Rows from block 4 of a small class-conditioned image diffusion model, named by matrix and row number. Rows with one number within an expert belong to one neuron, the router's apart. Each number is 128 + 24 x the weight over its row's rms, rounded and kept within 0 to 255. All counts start at 0.
Before each expert's rows are labels from the 100 images, of 14976 (inputs lightly noised), where the router gives the expert most weight on average: "top examples" is what is common among them. Only what is clearly more common there than usual is listed. The data: capsule endoscopy frames (Kvasir-Capsule).
# router: router (model.blocks.4.mlp.router.weight, 4x384, trained with AdamW), inputs 192-383
# up: expert up (model.blocks.4.mlp.up, 4x192x384), inputs 192-383
# down: expert down (model.blocks.4.mlp.down, 4x384x192, transposed), outputs 192-383

# expert 1
top examples: finding: pylorus
router.1 [114 141 112  64 160 142 134 148 148 170 156  88 111 133 110 110 153 130 120 115 130 163 131 129 124 156 156 136 146 145 165 108 128 105  49 131 129 113 153 114 111 137 128 100 151 153 159  68 137 138 132 162 139 117 180 140 137 124 100 152 125 121 123  95 108  81 129  90 119  93 130 150  86 101  85 113 170 164 146 148 133 157 145  95 121 145 128 118 129  70 152 105 135 124 142 130 109  97  82 104 102 145 142 166 138  96 109 158 159 136 169 162 107 172 117 121 109  94 107 156 125  82 130 146 108  99 145 136 103 116 191 107 125 141 151 109 117 110 133 112 135 123 110 145  95 125 115 139 116 159 132 146 148 162 122 101 165 117 138 148 153 105 129 106 125 147  93 141 110 127 114 105 137 117  99 128  60 124 150 126 116 112 123 166 139 150  92 123  90 155 181 110]
up.5 [185 128 128 128 128 103 114 128  89 128 106 128 112 128 128 128 153 104 128 164 128  73 128 166 187 105 128 128  70 128 175 128 128 141 128 128 128  65 154 195 128 128  82 116 128 164 128 128 128 128 128 128 255 157 128 128 128 128 128 174 128 128 128 128 128 128 128 112 128 143 180  88 128 175 105 128 128 128 128 128 128 131 128 128 128 128 177 128 128 128 159 128 128 128 193 143 128 128 128 128 139 128 128 128 128 128 198 128  86 128  45 167 128 113 128 128  96 186 128 128  94 164 128 128 128 128 128  87 128 187 128 128 128 128 128 128 128 157 128 185 128 147 128 128  95 128 128 128 128 128  93  97 128 128 128 128 128  91 128 128 128 128 128 128 171  96 142 128 128 101 128 128 144  71 128 128 168 128 165 131 128 128 128 128 128 137 128 132 198 155 128  64]
down.5 [128 125 128 126 128 141 160 128  71 128 146 128 128 128 128 128 161 128 128 128 195 128 164 162 179  89 128 128 128 128 128 128 128 128  85 128 128 128 128 128 155 128 128 128 119 128 123 129 128 128 128  80 128 128 128  69 128 111 128 138 128 128 128 128 183 175 128 130 157 128 105 128 182 128 128 139 128 128 103 128 128  69 128 146 165 128 128 128 128 128 128 128 164  60 128 128 128 128 128 169  87 128 128 148 128 154 111 128  77 177 128  95 156 128 128 128 123 128 128  51 128 145 116 131 128 148 128 130 128 128 154 128 130 128 128 128 128  41 111 128 128 128 122 128 128 128 144 128 128 178 128 128 128 128 177 193 128 173  90 128 128 128 128 128 128 104 128  98 128  85 128 128 156 152 128 128 128 128 112 128 128 128 110 128 128 128 128 109 175 127 165 146]
up.6 [128 128 128 128 141 133 128 128 128 128 128 128 128 128 151 128  72 188 128 128 128 128 156 157 128 114 128 128 128 128 128 128 128 128 128 144  50 180 120 128 128  84 103 128  87 128 128 128  97 162 129 128 128 167 128  97 141 128 128 128 128 128 128 128 128 128 128 128 128 128 128 151 150 128 128 128 128  49 158  90 198  99 128 128 128 128 128 105 179 140 128 128 189 162 128 128 162 128 128  62 128 128 128 159 128 128 128 128 120 172 128 129 128 147 128 128 128 128 128 128 128 144 128  55 128 128 128  82 128 128  73 191 128 128  90 128 152  96 128 128 128 128 128 128 128 128 128 128 128  70 128 128 128 128 128  84 123 158 128 128 128 128 128 165 128 128 128 146 128 128  91 128 128 128 128 150 128 100 128 128 125 128 120 111  76 128 128 128 162 128 120 166]
down.6 [128 128 128 128 128 128 128 128 128 128 128 128 128 128 128  82 128 128 128 153 128 128 128 128 128 128 128 128 128 128 128 128 128 128 128 128 221 128 128 128 128 128 175  82 128 118 128 128 128 128 128 128 179  74 153 128 107 110 132 174 128 128 128 128 128 128 128  96 164 128 128 128 117 128 128 128 128 128  84 128 128 128 128 128 128  96 128 128  72 126  30 128 100  94 128 128  26 128 128 128 128 128 128 128 128 128 128 128 135 160 128 176 128 139 128 122 128 128 111 139 128 128 128 128 128 169 114 128 128 128 128 120 128 128 133 106 128 117 128 128  63 128 128 128 128 128 128 128 121 135  75 128 128 128 161 191 128 128 128 168 128  94 128 128 128 128 128 128 128  77 128 128 172 128 128 128  72 128 128 128 128 128 128 158 140 128  68 128 128 128 128 128]

# expert 0
top examples: finding: ileocecal valve
router.0 [177 123 155 168 136 136 141 139 131 100 110 130 144 178 152 138 142 113 138 116  97  75 154 150 129  87 123 130  86 137 102 156 143 135 132 131 105 152 176 123 101 124  97 142  76 143 148 137 128 142 143 111 154  97 122 138 156 107 148 163 151 181  91 122 139 175 185 119 109 110 135 124 140 124 153 116  98 114 131  67  87  95 136 113 131 120 129 104 121 105 191 139 110 144 137 166 120 122 117 155 141 127 142 127 108 172 143  99  78 140 103 128 131 111 105 120 113 112 159 135 142 138 101 146 132 151  79 130 143 151  87 105 120 129 149 127 149 133 137 126 103  92 121 149 131 100 176 124 106 106  92  98 128 110 163 175 103 108 140 120  91 112 153 123 136 127 148 153 158 113 155 137 165 133 101 165 136 127 141 167 135 158 110 123 111 124 115 139 139  92 128 125]
up.5 [128 154 128 128 128 128 156 128 128 110 128 186 128 188 128 128  85 128 128 125  87 128 128 128 104 128 128 128 185 128 128 128 128 157 128 128 154 128 219 128 152 128 128 128 157  64 156 128 128 128 128 128  62  94 128 128 128 128 128 128 128 128 100 128 128 168 128 128 128 104 128 128  87 128 170 128 128 128 128 128 128 128 128 128 128 128  89 128 128 128  98 128 128 128  72 152 128 193 194 112 128 128 128  99 128 128 128 206 128 128 128 128 128 128 149 128 128 128 128 104 132  72 128 128 202  29 128 128 128 128 128 128 128 128 128 128 128 128 128 104 128 123 128  75 114 128 128 128 128 128 128 128 128 128 128 128  89 128 128 165 128 150 147 128 128 128 154 128 128 128  87 126 128 128 128 128 100  99 177 128 128 128 128 128 128 128 128  75  62 120 128 128]
down.5 [128 128 128  58 128 166  45 128 128 178 187 128 128 112 128 124 128 128 128 128 128 128 128 128 128 182 128 128 128 128 128 128 128 128 128 128 128 128 128 128 162 128 128 128 153 202  90 128 128 128 128 128 128 199 128 128  87 128 128 128  42 128 128  42 128  17 128 128 128 128 128 128 128 128 128 128 128 128 128 128 128 128 128 128 128 128 128 128 128 128 128 168 128  17 128 128 128  96 128 128 128  60 128 128 128 128 128 128  49 128 128 128 128 128 128 188 128 128 128 128 128 128  77 128  13 128 128 128 128 128 128 128 128 128 128 128 153 128 128 128 128 128 128 152 128 128 128 128 128 187 128 128 128 105 128 128 128 162 128 128 128 128 111 128 128 128  60 128 110 128 151 128 128 128 128 128 128 128 128 128 111 128 128 128 128 128 128 128 128 128 128 128]
up.6 [128 128 128 103 128 128 128 128  70 128 140  50 128 128 128 128 128 128  62 128 128 143 128 128 128 128 125 128 128 128 128 128 125 169 187 128 111 128 142 128 128  85 128 128 128 128 128 128 151 128 155 128 128 178 190 128 128 128 151 128 128 124 128 156 128 100 128 128 128 128 147 128 128 115 128 164 128 128 128 128 128  82 128 128 128 179 140  48  95 128 128 128 128 128 128 128 168 128 128 128 233 128 132 128  98 128 128 128 128 128 182 135  95 128 128 147 128  76 122 196 128 154  80 128 128 128 173  79 128 128 142 103 128 128 175 142 185 128  97 128 128 128 128 128  95 128 128 128 208 128 128 128  67 156 128  91 128 128 139 128 128 128 128 128 128 128 128 128 128 128 128 139 111 137 159 128 128 121 178 146 131 128  66 128 105 128 129 128 128  93 128 128]
down.6 [128 195 128 128 180 151 128 128  66 164 128  70 128 128 128 129 128 105 128 128  82 180  73 128 128 128 128 128 128 128 128 128 114 128 128 149 128 128 173 128 169 128 128 128 126 108 101 128 128 115 128 202 128 120 128 128 128 143 128 106 128  73 125 128  72 128  77 162 106  89 128 128 128 128 128 171 128 128 144 123 177 128 123 128 127 128 128 128 128  80 128 128 120 128 128 108 138 128 128 128 128 128 140 145 128 128 128 128 148 142 153 138 128 151 128 178 128  49 221 128 163 138  91 128 128 125 128 128  90 128 128 128 128  74 128 128  86 128 128 115 128 128 173 128 128 128 128 128 128  86 157 128 128 141 113 128 128 132 155  73 128 128  72 128 128 128 128 147 128 128  90 179 128 128 128  72 133 161 163 143 128 128 100 128 128 128 128 136 128 121 128 134]

# expert 2
top examples: finding: ileocecal valve; finding: reduced mucosal view
router.2 [122 115 152 120 160 102 132 132  99 156 115 108 112 103 135 140 154 140 117 125 126 132 150 142 141 140 135 161 148 109 148 150 120 102 184 153 105 139 121 138 118  93 106 140 117 167 107 145  82  89 147 136 161 176 129  99 138 124 130 164 130  96 142 100  78  74 144 176 128 141 159 125 167 122 109 106 107 118 137 182 104 145 152 117 134 151 191  78 138 156  99 125 144 109 150  99 170 124 128 114 136  94 152 147  93 153 148 113 103  91 100 149 147 175 104 130 137 134 175 156  73 176  80 102 118 163 138 114 100 134 134  96 129 106 120 142 132 117 127 105 101 149 142 178 145  96 104 102 135  90 124 134  97 161 102 114 136 136 157  74 123 114 101 116 134 130 117 113 143  78 163 162  86 146 147 103 128 151 102 114 154 106 139 109 111 127 122 156 154 119 173 142]
up.5 [128 128 128 128 128 138 128 128 128  98 152 128 128 128 128 157 171 128 161 128 128 128 100 128 157  93 128  91 128 128 128 128 128 128 112 128 128 128 128 128 149 128  93 128 128 128 166 128 128 128 128 128 128 128 128 128 128 128 128 112 128 128 128 128 128 128 128 128 200 128 116 159 128 128 128 128 227 128 128 128 128 128 128 128 107  10 128 128 128 128 128 128 115 128 128 131 128 128 128 128 128 128 128 128 128 128 128 128 128 128 128 128 128 128 128 213 128 128 128  90 150 128 128 128  90  99 194 128 138 128 128 128 128 128 141 128 128 128 128 128 128 165  79 128 128 128  67 128  72 128 128 128 128 128 128 217 128 128 128 128 128 128 128 128 128 128 128  83 118 128 128 128 154  94 128 128 128 128 128 128 128 184 128  59 157 128 128 128 207  60 128 182]
down.5 [128 183 128 128 128  71 128 128 128 127 128 169 128 128 128 128 128 128 128 128 128 128 128 128 128 128 128 128 128 128 128 128 128 128 128 128 128 128 128 128 128 128 128 117 128 128 195 128 128 213   0 128 128 128 128 128 128 128 228 128 128 128 128 128 128 215 128 128 128 128 128 128  68  70 128 128 128 128 128  98  90 128 128  61 128 128 128 128 128 128 165 128 128 128 128 128 128 128 128 128 128 128 128 128 128 128  60 189 128 128  87 128 128 128 128 128 128 128 128 128 128 128 128 200 128 128 128 128 247 128 128 200 128 128 128 128 128 163  47 128  42 128 213 128 128 128 128 128 128 151 128 128 128 128 128 128  60 128 128 128 128 196 128 227 128 128 134 128 128 128 128 128 128 129 128 164 128 128 128 128 128 128 128 128 144 128 128 128  79 128 128  87]
up.6 [181 157 128 128 128 128 128 104 150 183 103 111 168  98 154 102 154 128 128 167 128 128  97 128 128  96 160 128 128 109  86 120 128 173 128 128 211 131 128  85 128 128 128 128  96 128 124 128 128 128 128 166  85 128 128 128 128  94 128 128 113 145 128 128 128 128 128 128 103 128 128 100 128  94 106 120 159 128 128 147 128 109 128 128 128 128 109  62 128 128 128 166 109 128 128 175 128 128 128 148 151 128 128 152 128  66 128 128  66 128 128 128  91 128 120 130 128 161 128 128 128 128 149 128 128 128 128 128  76 128 128 162 128 110 172 161  92 102 121 158 128 111 128 128 128  88 110 144 128  94  80 128  86 128 190 128 102 141 128 128 128 128 124 128  93 128 128 149 128 128 128 128 111 110 128 128 128 152 128 174 128 128 128 159 101 195 128 128 128 128  99 128]
down.6 [ 65 128 128 128 128 109 128 128 128 148  69 128 140  78 128 128  54 154 149 128 128 156 128 128 128 128  81 153 128 128 128 170  88 128 101 163  61 128 140 116 128 128 114 128 195 128  95 141 134 128 106 155 202 128 128 128 128 163 139  94 158 117 128 128 116 128 116 128 176 128 128 128 128 128 139 128 128 128 139 128 140 154  72 128 111 128 112 109 128 175 128 128 152 128 140 128  98 128 127 128 128 128 161 120 128 128 130 128 152  81 128  92 128 149 177 167 149 104 128 161 128 160 128 128 164 108 128 128 128 128 128 128  92 128 162 156 128 169 128 128 128 128 128 128  92 128 161  65 137  77 128 121 140 128  65 100 171  74 138 128 140 128 128 128 128 134 128 177 128 128 128 128  79  87 183 128 133 141 128 128 161 128  97 127 160 104  79 128 147 128 100 104]