Weights of a small class-conditioned image diffusion model: 32-pixel images, patch size [4, 4].
Rows from block 5 of a small class-conditioned image diffusion model, named by matrix and row number. Rows with one number within an expert belong to one neuron, the router's apart. Each number is 500 + 50 x the weight over its row's rms, rounded and kept within 0 to 999. All counts start at 0. Numbers have three digits each.
Before each expert's rows are labels from the 100 images, of 14976 (inputs lightly noised), where the router gives the expert most weight on average: "place" is the part of the image that holds the peak. Only what is clearly more common there than usual is listed. The data: capsule endoscopy frames (Kvasir-Capsule).
# router: router (model.blocks.5.mlp.router.weight, 4x384, trained with AdamW), inputs 258-300
# up: expert up (model.blocks.5.mlp.up, 4x192x384), inputs 258-300
# down: expert down (model.blocks.5.mlp.down, 4x384x192, transposed), outputs 258-300

# expert 1
place: top left
router.1:508484515511486501459478527570558582511466450528498425533484430540497558474450510562500426482438525482509457503478459509423417445
up.0:500608500537500500500500500360500500500500500577430393500478500500500633500500500500500500477500557500450500500491584415576547500
down.0:500500622454392500494500476500500553500500562369582500500469500500500500368500500500500493552447500500500420500500431500500431467
up.1:500500466500533500416500500620500500500408500500530500600577376500500500500512427500500500500500500404500591500500500500388500384
down.1:500500500519376587500500500368500500500661500426381500500504500500500500509557500412500500500500500500500500500500562565439500500
up.2:500500404500661500500321500434500500500500500500500500722611500500500500500500500500469426500500500500500490500580500384500634500
down.2:500500500500500500500500500500500434500530485500485577500500500500500500500433500500564500607500500500500479500500500485525500531
up.3:500500500640500500500500500500500500312500500500500500500500500500500500500500653643602500500500500500500500500500500500500500500
down.3:500500500500500544500500500500500500586500500516674595500643500630500449500500500454500500500383500500500500500500500500500500559
up.4:500500500500444500500500500431500517500624622500500450500500500500500383500500500500500580458462500554500507500500500500500500517
down.4:500500500500500500500574500500500500500500500500500500500500500500500551500624500500500500500500500500500500500593500500500500500
up.5:500500515500500406500500500500559500500380500500500500500500435500500500566500500500500488500500500500500500500500500358500500500
down.5:500500467500500562500500626500500500489500500500500500500633500500500500440500345500503500500500500500462500500500500500500500477
up.6:527500432500500500500500500423557472500500471363500500500660500500428500516453500500500500566618360500633500500597469500431500500
down.6:400500530500561364494500360500500500487470552500500500500348500574500471431565500500500554591523547500500500654442500500548500500
up.7:500500500500500505500500358500495500500500500602500525500405500500500500515587500441500500500500568500500500501368500461500513500
down.7:481500567500500500500500381500500500500500537548500408483413500594500500500500500500500500445500500500500500500445580404500500500
up.8:500500500582730500500500347541500500496395500500500657500500500539500500500500500500500500500500500500500500385500500343372500500
down.8:350500500500500500530516385636500470500500548500500500500500500621572500500500500452500500500500500500500500500500500648500500500
up.9:500527500634500440519605359500419500500500483500500500499494500544500551500591500500500500500500500500500500549614630500571551450
down.9:500500605299409500500500500500500500500500500500386500359500577500500505485500500500563483500500589500330500500427414496500500500
up.10:500490500500500500500500385500500500500500469667535608642500500500500500629500526426500500500500500500500500500500500500500500500
down.10:623522500500500500500500500500500453625500516500489500329467656500500500370589352500326500500614500500404500500500500407500500500
up.11:499500500500484500500649500500475466524500500500500500500447500500500500500576500416500500500500522440500500500408500438500500565
down.11:500421500500420482392500500500500589566500500550391532500329548500397500602610500392500500373500500456500500500500500500626558591
up.12:500500500500500500500500500500500500500500500500417462380593500538500500500350541500474500500500500500686602500372500369500500500
down.12:500500516620500500390384500500500356500500500383500500500500500500500500500525500500500500500500500500500500500500566500500667522
up.13:500500500446500500500500365500486500495506500500500500359500500500500500500500500500544500500500500500500500500529369500573500500
down.13:500500536500500500430500660500500500500418500500500500500500500500592693500500500500500304500500500500500500500603441500500500500
up.14:500500500616427500500500500500500500500500398500500500551369603500500500550500321500500500500478485500500500500500500500500500500
down.14:500500423500500500329363543500500500500500598500414508500442500500590500429500500500500498500500500500500500500500533500559492647
up.15:344500500613559500500500375500500500500500500460500575500500500500557500556500500405500429500500529500500411500500500442500500500
down.15:655447436500449535405361500500570500500500500500500500410500500438500500500500500500500500444500448500545500500500500500440439500
up.16:500500500307500426500387500500500500500500500500500500500500500500500500500500500500500359500500583500500526500500500418500500500
down.16:500500448651500500500500500500500500500547500434481451500500588407500500500500485370364457704500396736500500500585500500500597500
up.17:500500439500637500394672593500500510500500427463587500631448500500500616500464500434529500500500500500454500500670592500500500500
down.17:500500530500396500500500500500500500500498500500500500500500500500500500500500500525500500385500500500500505500500495578500475500
up.18:500443416611500500500500537500402440500375500471500500670393551549454500500500500500497500500500500500500500474500588422500561440
down.18:500500500523500500426500500500500500424610500440500500500500500500500500500500500500500500500500500500500500500425500575500435500
up.19:500500500500500367344500500500551382500500455500500500500506510500500500500467500500500500500500500377500565500500509500500500459
down.19:584651500624504500500500506540500501500500581538500500500500465500500500530500500563550500508500641500543449500500500500500500468

# expert 0
place: top right
router.0:534547400487482447475532596562388519532425523367445485512474518483530514566547473429523599539409502517462485585510461458494580434
up.0:500328357500500500500500468500500313527484443500562500631500500500547523500340500500500500500514500500500500500642500455500500500
down.0:500500500500500500500500372500500500500500500463500500500500580614459500500500500500572500365500612500500500500500500500500500500
up.1:500449500500500390420357500443500402500500407500500500600520408500500571500500412500435431500500500500500610500597500500500500533
down.1:500561627436500500537500563500500389572500500534454605500500394500453500500498500500500500500398545435500415500500440500500362500
up.2:500500500500500585500500669500500500500500500500500500500500500500500461500500500500446635365500500500500420500465500500500465500
down.2:500500500500500500266500386500500500581500500500500500500500500500500500500361500500489403650500500500500500500558500500500500500
up.3:500500500500423500500500500500749500500497500517500500500457604500500500500500500548500500500638500404500500622500573500562500500
down.3:662500500500500636333431435500500500500500500500500500500500500444500474500418719500500500500500500534500394382500385500500500500
up.4:395500500399500500500459476500500448468429500500440414500500500500500400500500500442500500591539500500500392500500538500416620500
down.4:549500487573617455500500538417452500557557500500563500500500485500557625500541500500435500420466500500386500558500525500485470500
up.5:583722554500699500500517500500508500500412500500409500500500500500500500500509582500569387500500592500429500500500502441500612500
down.5:500559500500500500500500500500500500500398500677500500500500500500390500500500531500586500480500500500672500500643500500575500500
up.6:500623500500500500500500500380500500500500452500464500500400482434646500500500451500455461562500483500500582500500500395619621500
down.6:500500518500483608500500500500500383500500500432500500500500500500500500500500452500500500500424500470500500500500500570500500568
up.7:500453500381500465500569500500352519500500500500500500500500437319500523500365500500551500500500500500500500500500566500443551500
down.7:500500500500500500471432500428557560414500382500500500500561500500565476416538500500500396353500500500500500500500435500500435562
up.8:500500500622500500586500500500500500500588500500726500500500500500409432500500459485500500500500500500500500500500500500500500500
down.8:500500500644500500500500617500500500500335500500500500500500500500500500500500500694500500513500573500500270500500500431500500500
up.9:500500500500500500500500500395500500500500500500500500500500390500500500436535500500500455451500500500500343461500500500592500500
down.9:500500401500500500500500543500500500500500500370500500500500500500500495540500542500500500500500385500449620404500500500411500500
up.10:579500500500664500435500500500500500500500500500410500500500500595500500500712500500462500500500500500500621500500389500603650500
down.10:500418500500500500500500518500487500500500500500401500500500500500500500500500500500500500500500500500500500500500500500572500500
up.11:500574500597500475500500500500500449474500482467500500598432500447605500500640411500623500500515584446613565500500500500500500408
down.11:500500460388556500500504511561500500500595500500462500450500500500430500535418500500399500431450450520500500500500500546467500563
up.12:500500500500500500367500437500375387500500500500500500500500342338500500500500574500500500500500433500500500500574500500500615500
down.12:500507329500500500500500575496500500500500500500512500500500533500500500500500500500500371500500583595500500500500500628495500500
up.13:500408391500500500500500583524500500436500468431500548560500500500500500500500572544551500500500500500452397668500544500500570404
down.13:591500500500500438667500465500500500500500500583447555500500454500556531465397421500567373500603500500500470500444500381423429467
up.14:362500500500500500500500536500500500402500500500500500500605357500568500500500500500500500558500500500588500500553566400500500500
down.14:500500433500459500500500413500628500620500500500500532596438553549500362417500500500500500500500500500500500500469452500500500500
up.15:518477500500500500500500394458500592500555500500500455500500500500500500500500500500500500500500669500500500500577500500500472500
down.15:500500500500576500414339500500500500500500500500500500632500500500605500500500500500500500658500500388500500500492500468500500500
up.16:500500315500500500500500500500500500500500500500500500454500491484500500500500500626500500500545443500500500500500667500500500566
down.16:500500500500722500500500500500500500500500500500500500500500456591500627500500500500500500391354541500500500500500500500500500500
up.17:500555500500500385519500500500500500392500426500500500500500500500500500570390495412500500500500500441500500500500500500500500500
down.17:591500408500500553526500500383488500500500500415464337500500500500500500500500458497500441373500594500500500500500638523516522586
up.18:500500500606537418500500536500549500500500500500500500500422500500500500500500500500537500522500500500500500500500500500500397500
down.18:500500500500549500500500427500500500559500500500500500500500500686528500500568404576500500500500599500500500500500644500252500597
up.19:381500500481500500574532500500470500500500490500500500500500500500500500500500397500500500621500500500500388427443500500500405500
down.19:500593500500500500500403637500500500500500500500500500505453500500636500500597500419500500500500500500500418500500500627500500585

# expert 3
place: middle left
router.3:471467457509512518539482423425552462477436412618473496436435471520419538533482531422477460515516416414479556570523581491557563544
up.0:311500607500500500486500536493500500439539500500500500500500368500500500446500500500500592455500471500500500500452500574500500500
down.0:500500575500500533500500500500500500669418500500500630500500534500500500553462626500500500466500500500500336500500500500500500500
up.1:500500500500500541363500500645500500562500500500500500500363441659598500500500500284502500500500536500500500500450500500362500496
down.1:500500570500500500452477546500500370500500500500500349500500500500500439491500500500500500500478500500500576500500500500500418618
up.2:500500513500500500524500436500500500670375500500500500591500531500500563500500500500500408526500500500445500487500553500500623439
down.2:500500500500485500540500406500500500522449485500500500493500576500500500500500500500500500500500500500616484500500500500582537500
up.3:500604500439521500435431500500558500422500500500486428400500458548500593500439500398368500500456500518500558432617346407428446500
down.3:500500541500363500500579500500477500568500491500409500586640500500500592500500500500500500533500500500380500500500500500500500500
up.4:500500516500500431500500500500500500618500500500500500500548500500500500564500478500500500649500565500805571500500536500500500431
down.4:500500500386500500500500500500356662500607500644500500500571500500500500500500443500500500352500500500500500500500491500500526653
up.5:500500500446500514485500500400531500500500582500500500432500500500500401500500500500500520500500450500500523607500717583500500500
down.5:500500500500500500429500349500500642500500500500500500500500615383500500500500554500500500500500500500500500435500335500500500500
up.6:500500356436500484500500547500500500500500435425617557500529655500500481500541500375413500500500467500634500500500500447500500500
down.6:411469504569500447500500500500500500497522442544359420500500500539500592476500500500556500500500500500445400498510500500500500500
up.7:500500500500500500500500500500500500493500500699324500500500500500500522500500500500500500500500500381500500500500500472500500575
down.7:500418517488500574500500500469500500500500500500499500500500423500500500500500500373463454500500436500500500500602558354500487649
up.8:500500500500500500500341500500483500500500424500500500500441530559607417500603500500500480533592500500500500500500500372589500500
down.8:444500500500500500500405387500500661444500500500500500500560500500484320415500500500500500356500500500500500500500500500500500412
up.9:526422358500500500500500500500500589500500500500500500500497500435500500500500500480500460500500470500500500500575500500560500450
down.9:500500500500624500500415500500500411500500566500500454500500500500488500405500500601500500500500500500500500500500500561461500500
up.10:500370513500581384500500329462500407500500495500500500500500508631500500500500461333500500500642500500500500500500655500500608415
down.10:500525500508500500500503500529500500500580500500500500396500593500342411500516576500371500500500500500500500585373500372500500480
up.11:453376500500500500500425500500500500500500500500328500500293500500532500500500396500500340500500500500304580620500500500500500500
down.11:355500500408500500500500500500500500500500414500594500500500500500500500500330500500500500500500500500500469500441495500500500500
up.12:486623344500500500500500500422500500405500500500500654396391500553500500624657500500500500528452500314500500500500500500500690509
down.12:500542593579500500403605500500500651549500612500500611500500504500500500500500600500500500500500500528665500480452500500500637500
up.13:500500500500527385500500500500394414500440500500500452500500537500500500500500628500500500500500500249360500642500500500500687500
down.13:500500438500500500500548500500500500500500500391500500500461500500500500500500680500500598500500500555503500500500410500500525273
up.14:434389500419500392446518500480500543502500500500500500500500500500500500500500362500500493500500458349500500500568500500572552500
down.14:500500500500470500523500464500500500500500500500500546500500411354500500404500406500500500500500500500500500500500500500500326500
up.15:500500530500500530507500535527500500351500647500520500500500448404500481423500439642500552482342500500500500500486500556500500585
down.15:500500435500500353500500500500500500500500443500500500500529500500500500500500500500500430500500500500500500500500500423500500393
up.16:585500500557500500458530500389511400561362500500500420531500500345600609500500500587500500500500500500565500500626451485500500435
down.16:500539373500500500391500500537500500593500500500579472500500600500500594522406500500500500500411500584500470406500500498500500500
up.17:500642500500628500503500526469500488500384500500500500500500378607500500500395530433500500532500500500500500500684500500500500368
down.17:500500500500500442500500500500500456500500500500500500500421500587500500500500404500500500500531500399500500500261500500627500731
up.18:506500544437500500472396500500500500495500500500500500500439500609500500500500500500500500500377500500500451500582500409409500500
down.18:545640500500472445500500328534500633500500538509540493500500500563484500500500568442596501500500500567583446567515500500500500437
up.19:500538427427500500424523619500411396528465500500500618500500500438500500500500500428464474500500500531500500500626434500438500500
down.19:500500478660500500500596500500500395479500500500500500500500500500500476496500630500500557500500500500589500500518500500500500395